A small image classifier, trained from scratch.
Training: muon at rate 0.0071, 11300 steps, batches of 128.
Data: 123503 training examples, 11.7 epochs.
Rows from block 2, named by matrix and row number. Rows with one number belong to one attention dimension. Each number is 200 + 40 x the weight over its row's rms, rounded and kept within 0 to 999. All counts start at 0. After the name is the row's rms in percent of the matrix's.
# q: attention query (model.blocks.2.attn.q.weight, 128x128), inputs 0-127
# k: attention key (model.blocks.2.attn.k.weight, 128x128), inputs 0-127
q.56,098,282,169,207,221,159,170,172,208,226,189,217,159,200,234,158,201,172,144,262,247,209,177,158,185,201,202,103,186,160,242,210,210,200,306,172,202,264,206,233,188,194,157,219,190,193,220,238,186,208,164,156,193,193,155,259,261,185,166,173,172,178,176,203,277,212,97,199,216,175,296,231,213,124,212,202,202,185,220,144,225,230,218,271,141,184,154,304,187,184,258,180,247,231,235,161,272,194,186,211,215,187,146,236,220,236,186,266,182,151,187,189,156,204,230,213,128,167,224,240,140,303,161,160,184,255,187,209,194
k.56,101,149,131,200,166,186,199,248,184,248,210,233,205,191,197,249,191,203,185,195,285,228,172,263,176,185,195,203,194,189,175,220,171,201,234,261,173,226,183,179,191,205,208,174,180,190,146,157,169,251,310,174,243,161,241,125,235,156,226,218,165,150,198,132,159,173,248,227,199,222,195,151,255,163,232,218,208,203,214,274,228,277,168,212,206,295,308,229,195,186,174,211,185,128,236,270,195,190,212,254,163,169,191,214,200,170,215,232,168,167,239,186,120,239,250,156,234,241,179,243,234,256,166,299,248,198,120,178,143
q.57,097,223,183,228,197,235,181,161,228,215,192,262,234,200,193,136,181,261,155,221,215,244,221,173,168,246,149,197,281,152,246,274,271,221,215,154,158,167,172,226,207,160,220,255,209,186,255,180,208,139,169,181,252,169,193,186,291,230,196,144,192,213,144,250,189,172,259,209,226,153,223,181,138,175,217,284,220,232,187,228,229,175,152,217,233,207,132,305,167,190,204,234,161,256,243,207,122,221,194,187,251,207,162,154,241,164,125,202,113,126,202,175,262,204,290,176,242,183,174,196,239,192,196,189,256,164,203,194,170
k.57,099,206,179,182,270,237,226,155,207,234,202,172,188,222,232,252,212,211,256,130,225,171,191,272,188,217,262,269,180,256,176,198,182,197,256,166,224,219,142,155,199,233,191,245,188,329,163,191,137,217,264,206,237,158,181,159,140,208,255,257,197,195,175,211,189,225,274,203,151,284,145,212,285,236,179,273,239,214,217,222,239,266,191,217,231,198,219,185,164,195,210,190,205,177,133,259,157,229,215,217,254,157,195,172,130,227,246,165,218,178,221,179,200,278,162,132,172,176,168,202,227,218,234,296,203,201,188,259,219
q.58,094,187,207,202,221,200,222,159,188,204,235,231,190,202,183,203,175,192,245,179,206,192,218,229,135,200,142,231,302,210,145,181,238,192,250,208,203,126,157,187,241,166,181,178,240,242,144,217,227,213,220,203,167,199,260,173,225,221,233,185,185,179,227,84,228,279,226,212,218,204,177,205,219,252,249,176,157,221,85,183,179,240,188,142,277,192,198,187,195,209,210,178,234,156,177,263,298,221,165,187,222,203,233,241,126,160,231,171,196,130,216,130,293,193,172,207,322,217,226,211,268,192,209,175,139,160,168,132,189
k.58,101,269,214,183,239,195,146,233,242,237,159,224,252,135,170,170,278,192,237,165,168,225,173,199,166,209,232,221,248,191,245,228,160,267,193,208,208,220,139,208,182,197,207,254,181,148,154,236,238,229,157,239,233,189,183,238,196,231,205,189,145,173,160,205,151,191,171,211,222,220,208,166,200,205,225,216,197,230,94,170,138,233,140,244,187,206,112,142,177,208,227,257,136,139,238,172,214,267,222,241,222,244,234,130,229,200,83,190,134,163,192,167,233,229,166,252,161,223,253,204,284,183,184,147,190,113,183,257,222
q.59,095,184,139,158,204,260,189,189,235,204,207,198,215,266,183,166,224,210,254,254,284,211,213,167,178,123,212,245,135,178,230,212,268,199,219,128,220,223,206,248,221,217,120,230,201,209,230,224,226,232,173,182,191,237,221,231,176,186,208,207,112,179,172,175,183,163,174,193,213,213,246,151,210,149,207,186,226,201,282,202,256,259,160,267,172,148,222,185,280,183,182,222,255,178,197,211,207,187,249,260,144,131,223,168,219,219,198,118,134,93,262,186,292,235,197,272,211,234,230,151,159,221,243,184,132,150,214,188,195
k.59,092,148,261,137,231,190,253,235,112,180,236,267,281,113,193,261,160,165,135,268,215,208,184,208,212,223,234,270,254,164,261,214,229,195,191,196,191,190,178,170,262,232,252,207,211,161,202,228,166,213,260,258,277,194,167,183,227,227,204,196,180,250,160,169,216,244,225,245,157,124,184,137,212,142,184,204,174,171,127,285,196,153,256,166,137,217,189,188,148,202,150,158,213,232,235,200,226,226,233,203,179,231,238,167,225,200,190,198,197,155,226,168,251,262,178,187,253,153,182,168,207,203,158,182,215,234,92,223,197
q.60,097,216,156,209,201,231,151,185,123,206,115,231,221,181,113,228,131,221,263,216,190,224,159,142,226,189,171,187,210,203,231,118,171,238,176,190,285,189,232,168,153,162,200,177,292,200,219,168,146,283,125,177,157,165,216,226,247,192,238,229,207,178,207,240,182,174,141,125,175,207,204,241,274,172,192,176,147,178,227,214,229,202,278,181,169,194,210,235,139,120,183,201,278,203,196,178,239,189,158,174,214,223,220,246,187,170,297,190,232,213,175,175,160,226,235,246,191,259,190,215,258,177,268,144,253,209,157,195,236
k.60,098,194,212,215,169,127,163,157,217,186,219,184,208,211,213,261,183,193,227,250,204,205,159,265,205,235,173,236,224,181,201,170,213,254,190,160,135,179,255,201,211,221,241,210,179,202,215,223,226,262,265,124,182,217,234,165,146,189,193,172,168,184,177,112,210,261,250,178,166,206,303,209,145,228,272,91,229,186,175,176,211,204,190,122,230,168,187,235,219,179,147,270,183,154,198,155,179,233,179,189,225,239,146,211,187,113,100,191,180,219,169,240,174,175,236,255,110,204,124,148,173,182,261,205,186,244,266,157,212
q.61,098,100,168,199,236,177,213,203,224,171,126,222,197,228,207,179,169,216,263,206,265,204,260,168,229,200,193,206,190,201,171,160,203,278,155,187,264,249,259,198,190,207,181,210,215,165,209,234,218,288,186,311,248,194,204,255,261,207,228,189,195,224,225,233,218,235,150,173,180,147,176,172,182,194,154,210,146,243,163,196,299,212,205,204,178,103,172,148,235,158,206,209,147,216,125,214,173,228,222,166,191,153,199,221,197,174,183,208,257,243,244,268,168,203,162,319,199,230,180,197,129,172,217,177,172,221,237,161,101
k.61,106,190,222,202,172,149,247,167,242,189,202,222,173,220,104,220,217,165,181,237,271,168,186,189,229,315,107,118,235,250,201,177,222,216,174,246,188,189,174,128,186,236,167,192,199,244,239,184,190,125,161,165,111,197,194,145,205,181,223,205,186,208,224,276,170,202,259,172,208,193,187,177,212,223,205,219,302,177,148,187,168,222,189,153,222,266,154,241,183,171,182,130,246,254,178,220,173,188,238,234,176,113,183,215,221,197,199,199,204,169,246,149,257,243,182,225,205,138,223,170,249,215,241,200,210,310,211,266,236
q.62,106,215,262,230,216,270,158,253,203,228,243,181,209,225,168,220,250,217,168,119,191,86,235,178,196,156,222,232,209,270,195,206,196,194,178,187,228,187,207,211,187,182,181,197,194,213,206,159,234,204,149,144,180,178,200,224,218,130,171,211,233,235,204,247,164,142,164,176,254,237,214,198,162,195,167,200,208,207,198,217,229,196,158,289,153,206,208,281,285,249,118,194,185,222,196,287,206,123,188,255,222,211,164,199,103,140,235,100,147,198,211,141,211,146,191,161,176,236,181,265,172,230,219,207,164,215,105,261,183
k.62,093,137,248,191,206,225,231,210,189,194,247,262,186,208,154,188,174,185,97,169,130,170,207,209,169,213,279,281,232,101,229,195,196,205,194,194,240,132,204,107,228,193,300,212,185,210,165,223,223,182,239,154,246,201,158,247,207,254,201,195,274,173,229,212,167,224,207,237,199,210,181,169,224,208,188,168,155,146,217,239,191,216,215,123,241,234,250,166,145,201,179,177,131,192,174,247,143,230,140,196,263,233,188,209,146,189,201,247,220,195,216,213,275,170,236,133,188,124,234,132,180,206,243,175,213,263,201,115,217
q.63,085,187,151,246,230,171,171,241,186,257,177,212,269,186,226,210,162,151,192,183,262,196,144,180,219,164,174,159,202,204,227,215,215,187,231,198,168,229,303,191,266,222,165,199,182,265,198,274,187,226,128,205,179,253,165,215,173,189,172,223,93,212,185,210,188,221,174,228,220,168,199,153,234,154,196,233,167,180,163,182,235,175,287,188,180,217,232,205,250,160,246,282,204,298,258,215,184,210,249,164,170,197,177,144,308,247,184,209,218,172,175,189,240,264,271,246,128,162,227,164,149,261,178,188,140,182,252,147,238
k.63,081,163,212,231,155,207,296,151,250,103,237,249,174,208,114,214,153,197,212,232,242,194,172,227,191,174,257,179,273,207,222,160,236,208,172,188,241,219,215,214,190,148,231,219,116,175,237,225,212,165,248,224,208,166,248,150,240,151,238,237,140,248,166,188,199,196,143,191,133,189,204,235,221,208,148,221,162,227,186,208,214,200,204,139,190,246,196,135,224,213,227,211,183,166,211,222,268,158,192,230,164,202,177,143,276,215,287,187,242,233,198,211,72,265,203,172,248,195,210,222,179,179,133,296,254,163,188,240,185
q.64,099,165,202,229,234,147,196,220,192,213,227,236,150,205,177,211,158,254,309,193,196,172,267,202,243,197,193,288,206,158,192,185,130,224,191,184,187,234,172,183,160,149,177,256,196,202,169,147,261,131,222,197,200,237,216,154,215,228,151,176,139,224,184,219,238,255,262,259,199,252,228,154,186,282,147,212,238,260,157,220,184,190,123,189,226,235,229,140,163,247,215,177,216,204,147,247,235,180,182,251,241,231,191,205,248,223,204,215,173,216,245,185,252,175,255,276,257,210,200,230,239,117,162,268,168,181,246,313,214
k.64,101,209,225,225,189,257,264,123,229,224,274,175,132,276,214,224,205,149,200,221,224,158,203,172,209,191,214,207,224,192,189,199,175,184,179,234,209,278,216,145,176,247,212,131,262,272,276,257,249,201,166,162,192,238,173,238,180,180,226,177,257,201,170,189,195,167,216,174,176,143,180,155,270,246,171,261,135,219,233,182,217,158,217,179,171,150,164,259,164,168,222,160,136,205,174,196,202,207,149,194,236,256,280,148,233,194,233,286,176,140,190,268,215,182,182,253,242,155,180,311,183,220,261,195,183,185,131,177,180
q.65,103,129,192,217,189,190,231,194,215,181,211,233,202,167,161,243,210,174,184,200,214,197,149,141,197,257,216,283,219,200,137,166,198,251,174,223,155,177,234,186,224,143,197,233,87,254,120,181,207,163,199,202,223,224,223,250,202,211,290,158,244,191,171,198,184,204,193,178,212,252,240,129,257,282,247,200,154,151,209,213,124,193,253,247,201,239,199,195,247,211,198,250,153,177,155,202,180,92,167,155,165,174,279,163,222,153,246,168,222,152,154,284,198,178,227,201,176,128,192,175,128,230,186,200,139,251,163,159,186
k.65,100,167,195,223,189,168,149,223,228,126,240,239,217,163,190,162,257,208,180,216,228,224,195,218,168,210,191,182,213,248,144,173,216,250,286,134,209,195,241,142,233,216,167,153,189,163,223,139,250,208,184,235,214,196,165,188,199,203,222,241,243,208,151,162,238,146,217,189,202,170,228,221,219,220,233,204,120,214,273,140,166,211,169,170,182,168,153,187,214,252,167,165,204,116,223,178,261,176,212,261,157,156,215,271,211,200,152,95,252,227,153,241,299,184,255,204,238,210,184,184,197,334,216,202,232,261,136,166,146
q.66,105,134,204,186,209,159,220,270,171,158,190,180,253,175,239,165,190,227,189,101,257,180,257,214,195,169,213,192,196,238,245,171,227,186,280,264,189,189,210,275,226,183,191,225,190,170,212,190,174,196,201,216,209,212,182,147,226,200,154,253,159,190,219,149,194,226,180,236,252,187,162,128,225,232,199,194,180,168,250,127,239,145,230,289,129,234,185,282,223,223,244,206,154,120,156,111,262,209,229,192,208,175,229,193,224,225,196,225,223,288,165,177,202,274,226,187,275,179,146,197,192,159,182,176,308,223,238,265,187
k.66,110,211,193,226,201,210,193,271,200,158,154,194,224,174,246,176,174,174,235,78,202,135,154,156,137,163,247,192,231,159,194,230,261,157,172,180,185,213,180,206,219,224,132,223,206,219,211,228,243,212,194,155,167,177,133,194,212,217,143,262,149,213,211,190,239,205,170,192,176,173,176,156,159,234,161,209,227,203,217,132,201,210,259,222,188,161,188,281,182,217,214,178,180,265,198,171,239,264,184,296,228,184,240,140,227,211,214,188,285,277,117,240,130,197,161,192,260,230,162,118,213,244,281,133,237,182,158,248,188
q.67,107,284,231,200,169,182,209,191,193,235,145,219,212,225,199,250,186,296,237,289,166,163,199,171,159,222,209,132,225,228,275,251,237,223,211,247,152,179,207,180,137,262,238,152,182,155,192,181,247,164,222,228,177,131,226,211,173,171,277,166,183,228,147,246,169,131,291,234,173,227,237,206,267,217,203,225,194,262,209,262,218,177,136,262,147,145,256,177,184,212,178,232,254,210,156,191,177,230,249,197,185,266,253,203,163,186,217,188,153,178,183,106,181,137,243,163,233,188,139,219,243,238,229,173,208,192,242,223,199
k.67,109,217,158,235,155,182,215,177,272,325,187,143,107,247,234,177,228,228,203,258,138,153,187,164,193,244,169,228,215,132,202,219,195,211,224,147,202,155,203,168,225,243,218,239,120,220,152,229,213,136,237,182,229,147,257,184,230,237,164,165,152,200,273,252,234,236,184,186,169,214,193,177,158,129,217,191,184,144,226,177,192,203,172,180,154,234,227,204,244,217,188,266,209,178,268,152,159,210,231,176,168,228,218,173,87,254,193,252,183,185,163,238,196,248,202,215,137,155,236,279,200,172,146,251,160,232,174,158,209
q.68,103,149,230,208,183,146,202,136,192,230,272,202,138,228,149,172,209,177,116,256,206,189,183,233,140,219,185,175,163,218,199,190,226,163,184,157,193,184,242,235,282,194,186,242,187,160,199,223,265,220,194,154,202,214,232,193,157,262,191,178,247,193,229,191,162,164,228,149,187,146,175,216,261,113,216,257,193,208,188,244,137,192,134,125,170,236,259,162,170,231,159,265,219,249,270,190,261,227,209,161,196,182,172,192,210,176,226,114,200,137,257,189,216,218,144,224,246,169,202,160,204,144,223,256,93,241,244,155,127
k.68,114,195,226,225,237,255,216,210,143,234,275,190,198,170,74,180,106,302,195,242,163,177,218,154,183,244,169,217,230,177,169,220,196,179,134,211,135,190,221,214,171,244,183,203,208,169,286,201,230,203,206,185,205,190,227,221,148,173,123,172,192,231,227,162,226,191,185,210,280,207,216,208,306,152,223,158,175,180,169,255,245,195,161,230,217,211,181,146,200,158,186,222,259,177,148,249,172,172,231,167,164,224,177,229,156,125,275,208,118,215,208,199,255,169,263,129,213,208,129,200,135,176,183,234,232,170,205,196,218
q.69,097,184,258,155,211,245,151,204,177,163,202,226,168,164,224,174,170,179,174,194,243,217,192,152,304,124,260,267,215,170,122,205,233,186,186,201,210,180,219,261,296,204,205,151,177,219,238,220,162,186,116,200,226,199,168,239,203,185,185,208,167,178,165,183,203,235,120,204,153,191,233,203,249,216,179,150,186,153,286,202,203,229,204,159,147,178,256,229,180,210,225,174,104,184,249,209,204,171,178,221,245,241,222,191,290,166,204,222,296,185,253,234,153,201,201,172,163,211,96,169,254,176,149,204,196,176,184,190,306
k.69,106,221,216,185,173,215,179,214,135,115,257,290,186,158,233,214,180,230,221,150,212,207,152,215,233,194,213,252,159,150,158,200,159,279,163,207,175,225,191,189,143,151,231,237,166,247,231,231,241,223,109,226,187,177,152,173,235,213,148,280,156,203,214,225,156,276,141,206,166,265,211,256,162,212,239,178,210,262,166,212,229,215,233,176,183,239,207,244,238,168,194,174,187,168,271,255,176,204,100,164,229,166,223,202,229,249,136,227,224,209,112,193,225,134,250,139,203,153,228,206,230,200,245,282,213,212,220,251,166
q.70,095,187,220,195,232,185,97,202,130,195,218,125,242,169,199,134,144,200,112,214,165,202,184,321,226,198,210,197,178,259,156,194,180,209,228,146,215,205,264,245,155,210,193,234,227,239,213,142,139,135,144,237,243,218,210,180,190,171,204,310,180,139,142,204,153,145,166,217,184,288,185,241,140,165,193,221,199,234,244,257,245,210,171,215,166,231,141,205,189,168,216,219,239,184,213,156,219,261,183,176,227,245,199,247,208,213,186,120,207,210,211,251,206,269,239,204,188,183,208,204,187,230,266,271,250,217,176,169,232
k.70,091,171,291,193,231,159,220,181,215,191,167,132,198,214,184,206,234,222,227,212,180,146,184,241,153,207,168,290,239,154,187,172,215,214,274,222,203,226,227,198,161,167,197,203,259,225,200,213,255,275,129,184,172,286,125,213,246,175,145,208,164,186,212,197,185,185,228,213,217,235,179,176,120,247,246,157,228,177,215,189,221,136,271,271,187,240,173,210,243,213,158,203,194,196,198,159,210,305,112,155,142,145,122,125,234,156,272,189,215,192,257,180,234,141,205,214,194,261,188,185,232,171,221,159,208,196,144,140,206
q.71,096,113,228,279,183,156,208,180,183,285,192,217,178,215,278,212,273,163,143,168,237,213,121,148,167,213,244,230,180,237,183,164,229,272,156,223,215,218,170,205,191,186,215,278,174,248,217,195,159,210,213,198,239,152,250,173,213,203,201,216,120,156,202,144,108,182,307,145,238,202,213,125,231,238,161,241,194,245,190,236,253,176,199,196,226,181,215,173,193,144,208,229,257,227,244,231,211,214,185,170,143,257,169,247,180,196,170,255,211,141,239,178,231,163,187,283,148,159,152,210,234,228,253,186,185,191,189,130,201
k.71,101,187,170,174,226,106,174,170,151,217,209,196,197,329,188,192,163,200,203,234,136,235,248,222,215,174,205,237,193,170,150,237,216,199,206,132,204,137,176,217,201,151,199,168,243,187,245,183,256,162,217,283,221,198,258,202,163,255,309,190,241,156,257,177,182,275,161,140,193,168,208,166,245,196,242,198,187,174,178,220,160,202,161,236,198,164,170,102,160,239,218,164,227,275,233,177,268,188,154,203,177,128,216,247,204,119,240,128,215,206,198,161,211,198,247,184,269,148,257,219,237,242,201,212,168,176,191,187,230
q.72,097,192,200,222,259,187,225,226,253,240,182,212,179,183,219,205,185,199,242,173,308,261,208,196,156,248,224,197,240,239,215,168,246,191,185,163,211,211,195,222,211,140,220,237,226,213,178,235,244,245,173,246,246,189,126,217,164,249,153,191,132,269,254,226,208,221,192,159,124,165,197,185,197,306,176,208,233,162,311,199,278,205,222,188,211,248,158,240,207,135,201,155,211,185,208,196,141,234,162,126,211,167,190,151,214,211,189,140,151,169,178,235,179,185,138,252,148,267,232,154,233,145,237,132,293,245,216,190,226
k.72,098,185,168,187,206,159,225,176,148,141,211,163,208,181,295,207,117,212,237,168,207,163,160,290,255,207,175,167,183,250,169,227,183,197,185,228,198,264,188,162,219,174,217,179,279,258,228,169,273,191,223,227,176,255,248,206,181,218,190,257,177,196,226,232,160,230,242,202,231,208,217,121,247,236,189,203,169,224,232,242,201,211,185,172,247,214,194,196,203,150,202,119,288,288,220,260,268,197,184,207,279,197,172,207,224,189,204,166,229,248,207,170,192,218,206,134,220,198,261,129,222,213,230,226,291,192,297,303,226
q.73,107,169,133,158,220,220,218,205,159,173,272,190,203,198,160,196,149,198,202,116,233,204,229,221,192,174,199,204,221,202,210,183,251,166,234,162,141,210,209,216,205,253,193,261,302,198,224,149,209,166,156,144,107,239,111,183,183,132,256,233,193,257,214,183,194,181,201,199,250,195,189,231,186,223,121,177,217,184,198,187,155,190,212,159,113,186,251,179,236,190,305,153,238,252,226,208,244,153,212,201,228,183,241,235,209,255,158,131,180,254,168,241,197,201,209,198,216,176,257,106,176,178,208,181,282,206,98,174,248
k.73,115,160,259,150,285,231,185,154,173,184,216,238,239,100,247,272,111,178,200,103,189,195,204,204,135,201,267,119,186,225,222,170,187,126,171,199,237,187,134,252,178,191,245,232,218,194,175,158,216,248,234,210,132,283,211,144,239,197,141,177,188,222,236,233,188,162,151,185,259,243,150,171,218,218,167,189,207,257,215,173,223,232,265,242,118,195,158,243,206,230,150,189,260,185,171,192,168,209,138,198,256,197,153,209,213,158,185,190,232,151,150,135,207,168,176,212,238,222,202,153,183,158,210,165,233,236,174,182,186
q.74,098,205,142,156,252,212,239,204,201,205,255,178,225,180,201,167,197,180,266,162,152,196,235,145,187,199,196,201,214,223,212,251,185,197,201,210,218,228,161,160,277,181,192,230,207,225,177,221,170,234,262,198,178,189,175,175,247,226,184,219,240,257,183,296,198,208,185,270,118,234,184,246,107,195,200,219,212,235,266,196,193,214,183,180,167,197,218,214,183,102,239,264,181,218,211,206,61,239,211,265,129,138,157,152,171,211,132,197,223,186,280,189,103,154,165,239,211,163,183,172,239,236,190,171,181,143,198,260,122
k.74,108,124,254,223,237,208,216,190,237,174,245,149,138,164,296,222,98,219,210,214,168,167,244,178,158,148,230,182,141,193,141,213,137,253,223,161,212,260,174,148,218,130,221,235,227,230,166,203,198,204,217,169,183,183,223,213,260,194,244,211,264,148,170,242,193,209,135,204,182,224,259,217,152,254,208,224,196,271,236,227,191,167,258,207,198,159,203,168,229,254,201,242,230,296,161,225,189,162,270,239,206,199,207,220,167,197,233,157,256,161,237,264,195,247,177,277,172,127,186,245,241,182,169,187,128,214,157,240,158
q.75,099,199,217,208,193,202,149,239,239,171,199,122,183,122,239,178,201,216,208,210,196,232,186,235,255,255,249,215,178,165,197,243,276,257,169,174,178,264,178,175,171,169,187,174,188,109,218,111,154,212,222,194,244,207,154,157,178,152,189,215,201,186,170,211,252,186,193,218,193,249,234,119,147,190,192,213,183,223,198,199,114,160,159,212,244,236,252,210,188,93,253,163,225,143,181,150,153,253,141,172,153,114,180,190,161,181,125,173,174,143,248,204,140,141,243,151,151,195,211,177,253,217,213,234,206,284,180,152,181
k.75,101,141,194,241,178,142,239,163,237,198,226,135,198,214,189,169,233,197,148,252,211,230,260,195,161,236,148,232,185,214,236,191,200,230,224,180,132,151,142,215,229,215,205,241,190,179,267,237,172,216,180,216,296,198,150,123,232,176,181,135,100,251,209,255,251,220,208,266,197,128,150,138,121,137,193,180,103,264,244,210,210,187,223,167,183,224,198,174,118,199,220,237,198,183,172,203,199,227,186,174,202,232,205,249,188,195,234,260,197,238,157,114,211,185,215,245,168,232,251,218,205,171,162,179,239,288,225,146,226
q.76,100,201,237,209,238,223,247,227,152,213,210,211,217,170,205,249,200,195,182,227,266,143,125,202,167,168,155,182,220,203,157,117,168,200,110,93,177,132,216,235,152,219,206,215,245,261,256,147,171,209,128,196,216,216,148,227,237,181,216,209,116,183,190,149,213,234,260,115,147,163,260,142,160,192,203,157,173,144,177,212,234,153,225,273,192,251,197,192,210,239,244,203,265,202,185,222,269,172,176,245,231,161,175,176,224,207,192,202,245,195,171,281,161,192,186,187,289,244,186,165,184,150,222,187,257,233,217,179,268
k.76,100,140,213,207,237,226,219,210,227,123,202,199,198,167,220,189,224,173,196,120,241,165,189,213,197,226,209,250,153,222,219,143,162,192,235,200,140,200,207,177,234,241,175,216,230,203,164,231,125,213,183,159,156,239,242,225,212,134,209,253,165,195,267,173,185,189,313,196,226,150,239,171,206,253,223,209,170,256,208,214,233,178,267,197,213,244,133,205,203,289,232,150,233,237,228,159,210,211,168,206,276,95,172,170,232,146,238,109,143,222,137,215,204,224,242,99,219,164,149,147,215,197,210,189,290,201,212,194,254
q.77,096,261,210,297,143,162,142,175,141,262,202,182,229,213,274,217,162,228,186,228,212,94,221,194,178,179,190,165,173,212,195,343,144,141,184,204,202,245,199,222,206,226,248,203,239,121,188,256,213,241,246,248,195,214,242,148,234,197,110,211,209,174,175,221,226,172,163,194,209,178,227,154,230,214,155,162,215,197,280,137,224,188,221,220,266,134,235,232,137,209,268,283,230,200,183,205,163,232,224,215,197,148,250,167,248,143,170,210,206,145,202,159,223,199,169,189,231,215,192,170,232,260,150,182,214,167,205,199,219
k.77,097,240,192,188,222,164,196,255,186,230,210,217,213,241,226,177,197,242,181,140,231,207,249,153,208,282,217,198,205,275,209,267,176,303,234,167,205,195,246,213,195,243,238,212,215,226,132,195,197,202,194,152,226,194,220,190,209,197,134,205,184,286,237,295,168,169,166,261,190,139,148,163,205,237,238,246,212,155,186,237,287,200,223,207,175,98,171,199,193,178,191,206,233,212,203,172,244,124,230,259,212,263,224,217,226,197,153,218,262,199,234,249,225,275,156,235,220,110,250,244,197,245,232,250,203,274,232,275,211
q.78,101,151,185,233,223,225,259,226,253,246,262,241,203,171,219,201,253,228,162,266,245,224,171,211,272,266,209,259,195,294,178,198,195,204,152,178,152,208,286,220,155,274,216,219,278,206,144,261,180,215,214,208,230,225,185,170,162,182,223,147,268,154,172,257,220,174,256,216,209,196,208,149,168,201,220,207,213,206,177,267,221,220,175,180,207,207,184,216,118,199,108,223,277,214,230,245,157,172,149,224,181,194,203,170,227,215,274,166,139,146,247,188,182,231,223,193,256,280,190,253,184,201,234,167,186,149,233,256,283
k.78,086,116,104,242,193,249,277,150,256,222,164,188,177,220,162,207,185,211,218,186,229,164,183,229,215,221,187,171,164,219,250,190,176,214,243,181,106,198,223,221,150,167,234,241,184,178,247,212,246,230,253,223,204,210,163,269,176,117,260,137,158,134,175,189,165,207,183,168,223,208,200,248,183,174,177,191,173,162,231,174,207,157,136,256,143,269,213,145,225,179,277,195,296,212,247,172,129,165,202,185,195,275,189,232,220,216,194,173,160,151,232,258,182,201,136,173,190,199,220,289,170,266,178,210,153,242,222,154,157
q.79,099,283,152,202,187,249,226,224,261,269,244,187,191,201,173,160,175,223,216,174,164,207,181,225,198,188,250,173,164,170,107,311,183,203,233,246,182,237,240,237,162,247,179,143,205,199,123,165,248,210,190,179,135,218,214,134,231,149,190,220,162,213,223,182,231,126,189,149,165,238,261,198,189,207,191,196,225,162,220,171,196,129,182,231,188,309,182,252,142,132,207,129,165,232,150,213,214,162,267,174,227,210,147,152,221,176,207,138,220,192,174,203,203,182,211,250,198,196,189,212,183,313,198,273,130,252,206,187,201
k.79,103,275,191,200,254,121,208,218,228,156,245,102,228,169,177,210,207,210,164,190,212,111,184,264,208,198,169,175,218,253,221,262,169,167,164,198,164,240,240,134,262,208,123,193,223,181,180,145,224,199,248,209,176,167,206,194,177,271,118,200,198,247,220,163,267,161,181,241,197,224,158,125,142,174,268,112,206,171,217,210,231,237,296,201,205,207,149,211,167,167,183,267,180,187,200,180,214,219,200,226,118,232,229,148,177,202,153,162,167,218,200,164,245,261,169,198,170,155,229,288,243,202,202,258,220,184,229,205,151
q.80,105,198,201,244,226,213,206,142,195,252,188,213,265,233,207,148,181,234,171,222,182,168,218,214,199,175,166,223,153,218,124,244,236,192,242,139,154,211,272,177,200,238,164,286,246,209,196,206,75,192,174,218,170,205,177,208,222,173,335,215,114,204,223,218,213,184,175,240,215,241,103,219,234,245,204,226,237,222,179,128,163,237,164,196,181,195,202,196,209,223,218,175,160,283,228,195,181,232,247,237,111,164,202,176,149,148,266,253,255,217,284,201,237,171,257,197,232,126,208,207,177,202,179,223,215,171,174,200,248
k.80,096,227,174,263,254,176,204,221,301,247,198,193,220,172,135,202,195,169,258,228,223,319,185,228,154,163,211,219,122,219,224,192,148,192,190,176,228,259,200,218,204,230,144,152,208,209,230,326,154,199,236,210,228,174,205,176,180,198,169,224,178,203,238,209,215,201,283,203,225,259,200,161,176,182,232,178,219,179,268,183,211,250,298,206,157,123,188,222,191,192,295,215,210,185,242,226,144,210,198,178,194,149,224,181,156,186,274,181,239,207,204,189,227,289,186,182,260,215,226,158,184,234,256,236,240,268,273,217,233
q.81,087,201,233,207,182,181,142,208,216,198,270,190,241,220,228,252,170,175,165,226,215,192,134,227,179,181,225,227,166,185,156,207,217,194,196,237,195,174,127,217,218,231,197,220,113,174,189,259,166,163,169,209,127,149,155,225,198,238,184,219,257,192,197,204,208,151,130,185,145,190,119,160,193,158,189,242,157,202,208,211,161,197,158,216,163,196,139,269,98,142,142,201,316,169,208,150,210,245,246,228,153,154,239,224,141,204,136,141,272,207,214,198,130,181,252,272,233,202,156,184,242,187,170,247,245,188,237,253,274
k.81,089,238,181,218,196,160,200,215,153,150,219,193,185,203,208,195,251,240,224,253,232,248,229,186,167,159,197,246,139,181,185,194,165,137,267,220,184,189,190,221,159,211,107,149,201,271,254,213,223,293,207,204,192,144,308,256,112,236,240,225,206,161,221,177,211,141,214,196,182,216,175,163,243,165,268,155,183,233,233,216,205,203,200,187,183,146,215,188,245,325,170,262,135,170,205,236,215,232,197,175,165,159,151,159,165,209,238,235,194,251,192,232,241,235,254,132,212,233,233,178,177,195,185,156,183,96,171,265,166
q.82,101,173,174,199,190,278,227,238,179,167,141,159,137,222,262,282,169,214,154,236,254,166,207,229,207,182,147,204,161,165,199,215,212,250,227,151,269,292,190,205,210,187,151,186,197,209,164,132,110,243,167,186,233,193,224,213,214,210,231,239,128,224,170,192,157,188,201,225,205,271,165,197,224,256,244,198,201,216,170,214,244,186,124,188,228,179,285,124,206,169,255,209,152,273,191,263,223,171,266,251,149,215,179,258,174,254,230,221,215,266,193,207,170,202,181,233,182,161,218,166,329,161,201,219,205,188,258,183,198
k.82,102,202,157,151,197,190,167,207,238,193,188,211,281,127,100,220,199,180,238,209,171,240,214,258,183,217,177,274,296,211,231,238,186,152,135,179,217,180,169,207,218,255,201,236,233,172,177,199,248,114,197,183,219,113,240,184,178,141,159,195,187,147,246,181,151,221,194,260,158,194,246,284,152,189,244,161,191,248,126,226,211,196,203,230,178,244,208,222,150,169,233,217,210,176,199,211,197,130,187,165,172,253,223,266,153,197,235,217,220,153,284,251,248,267,258,187,222,137,170,166,247,180,244,193,225,262,178,165,249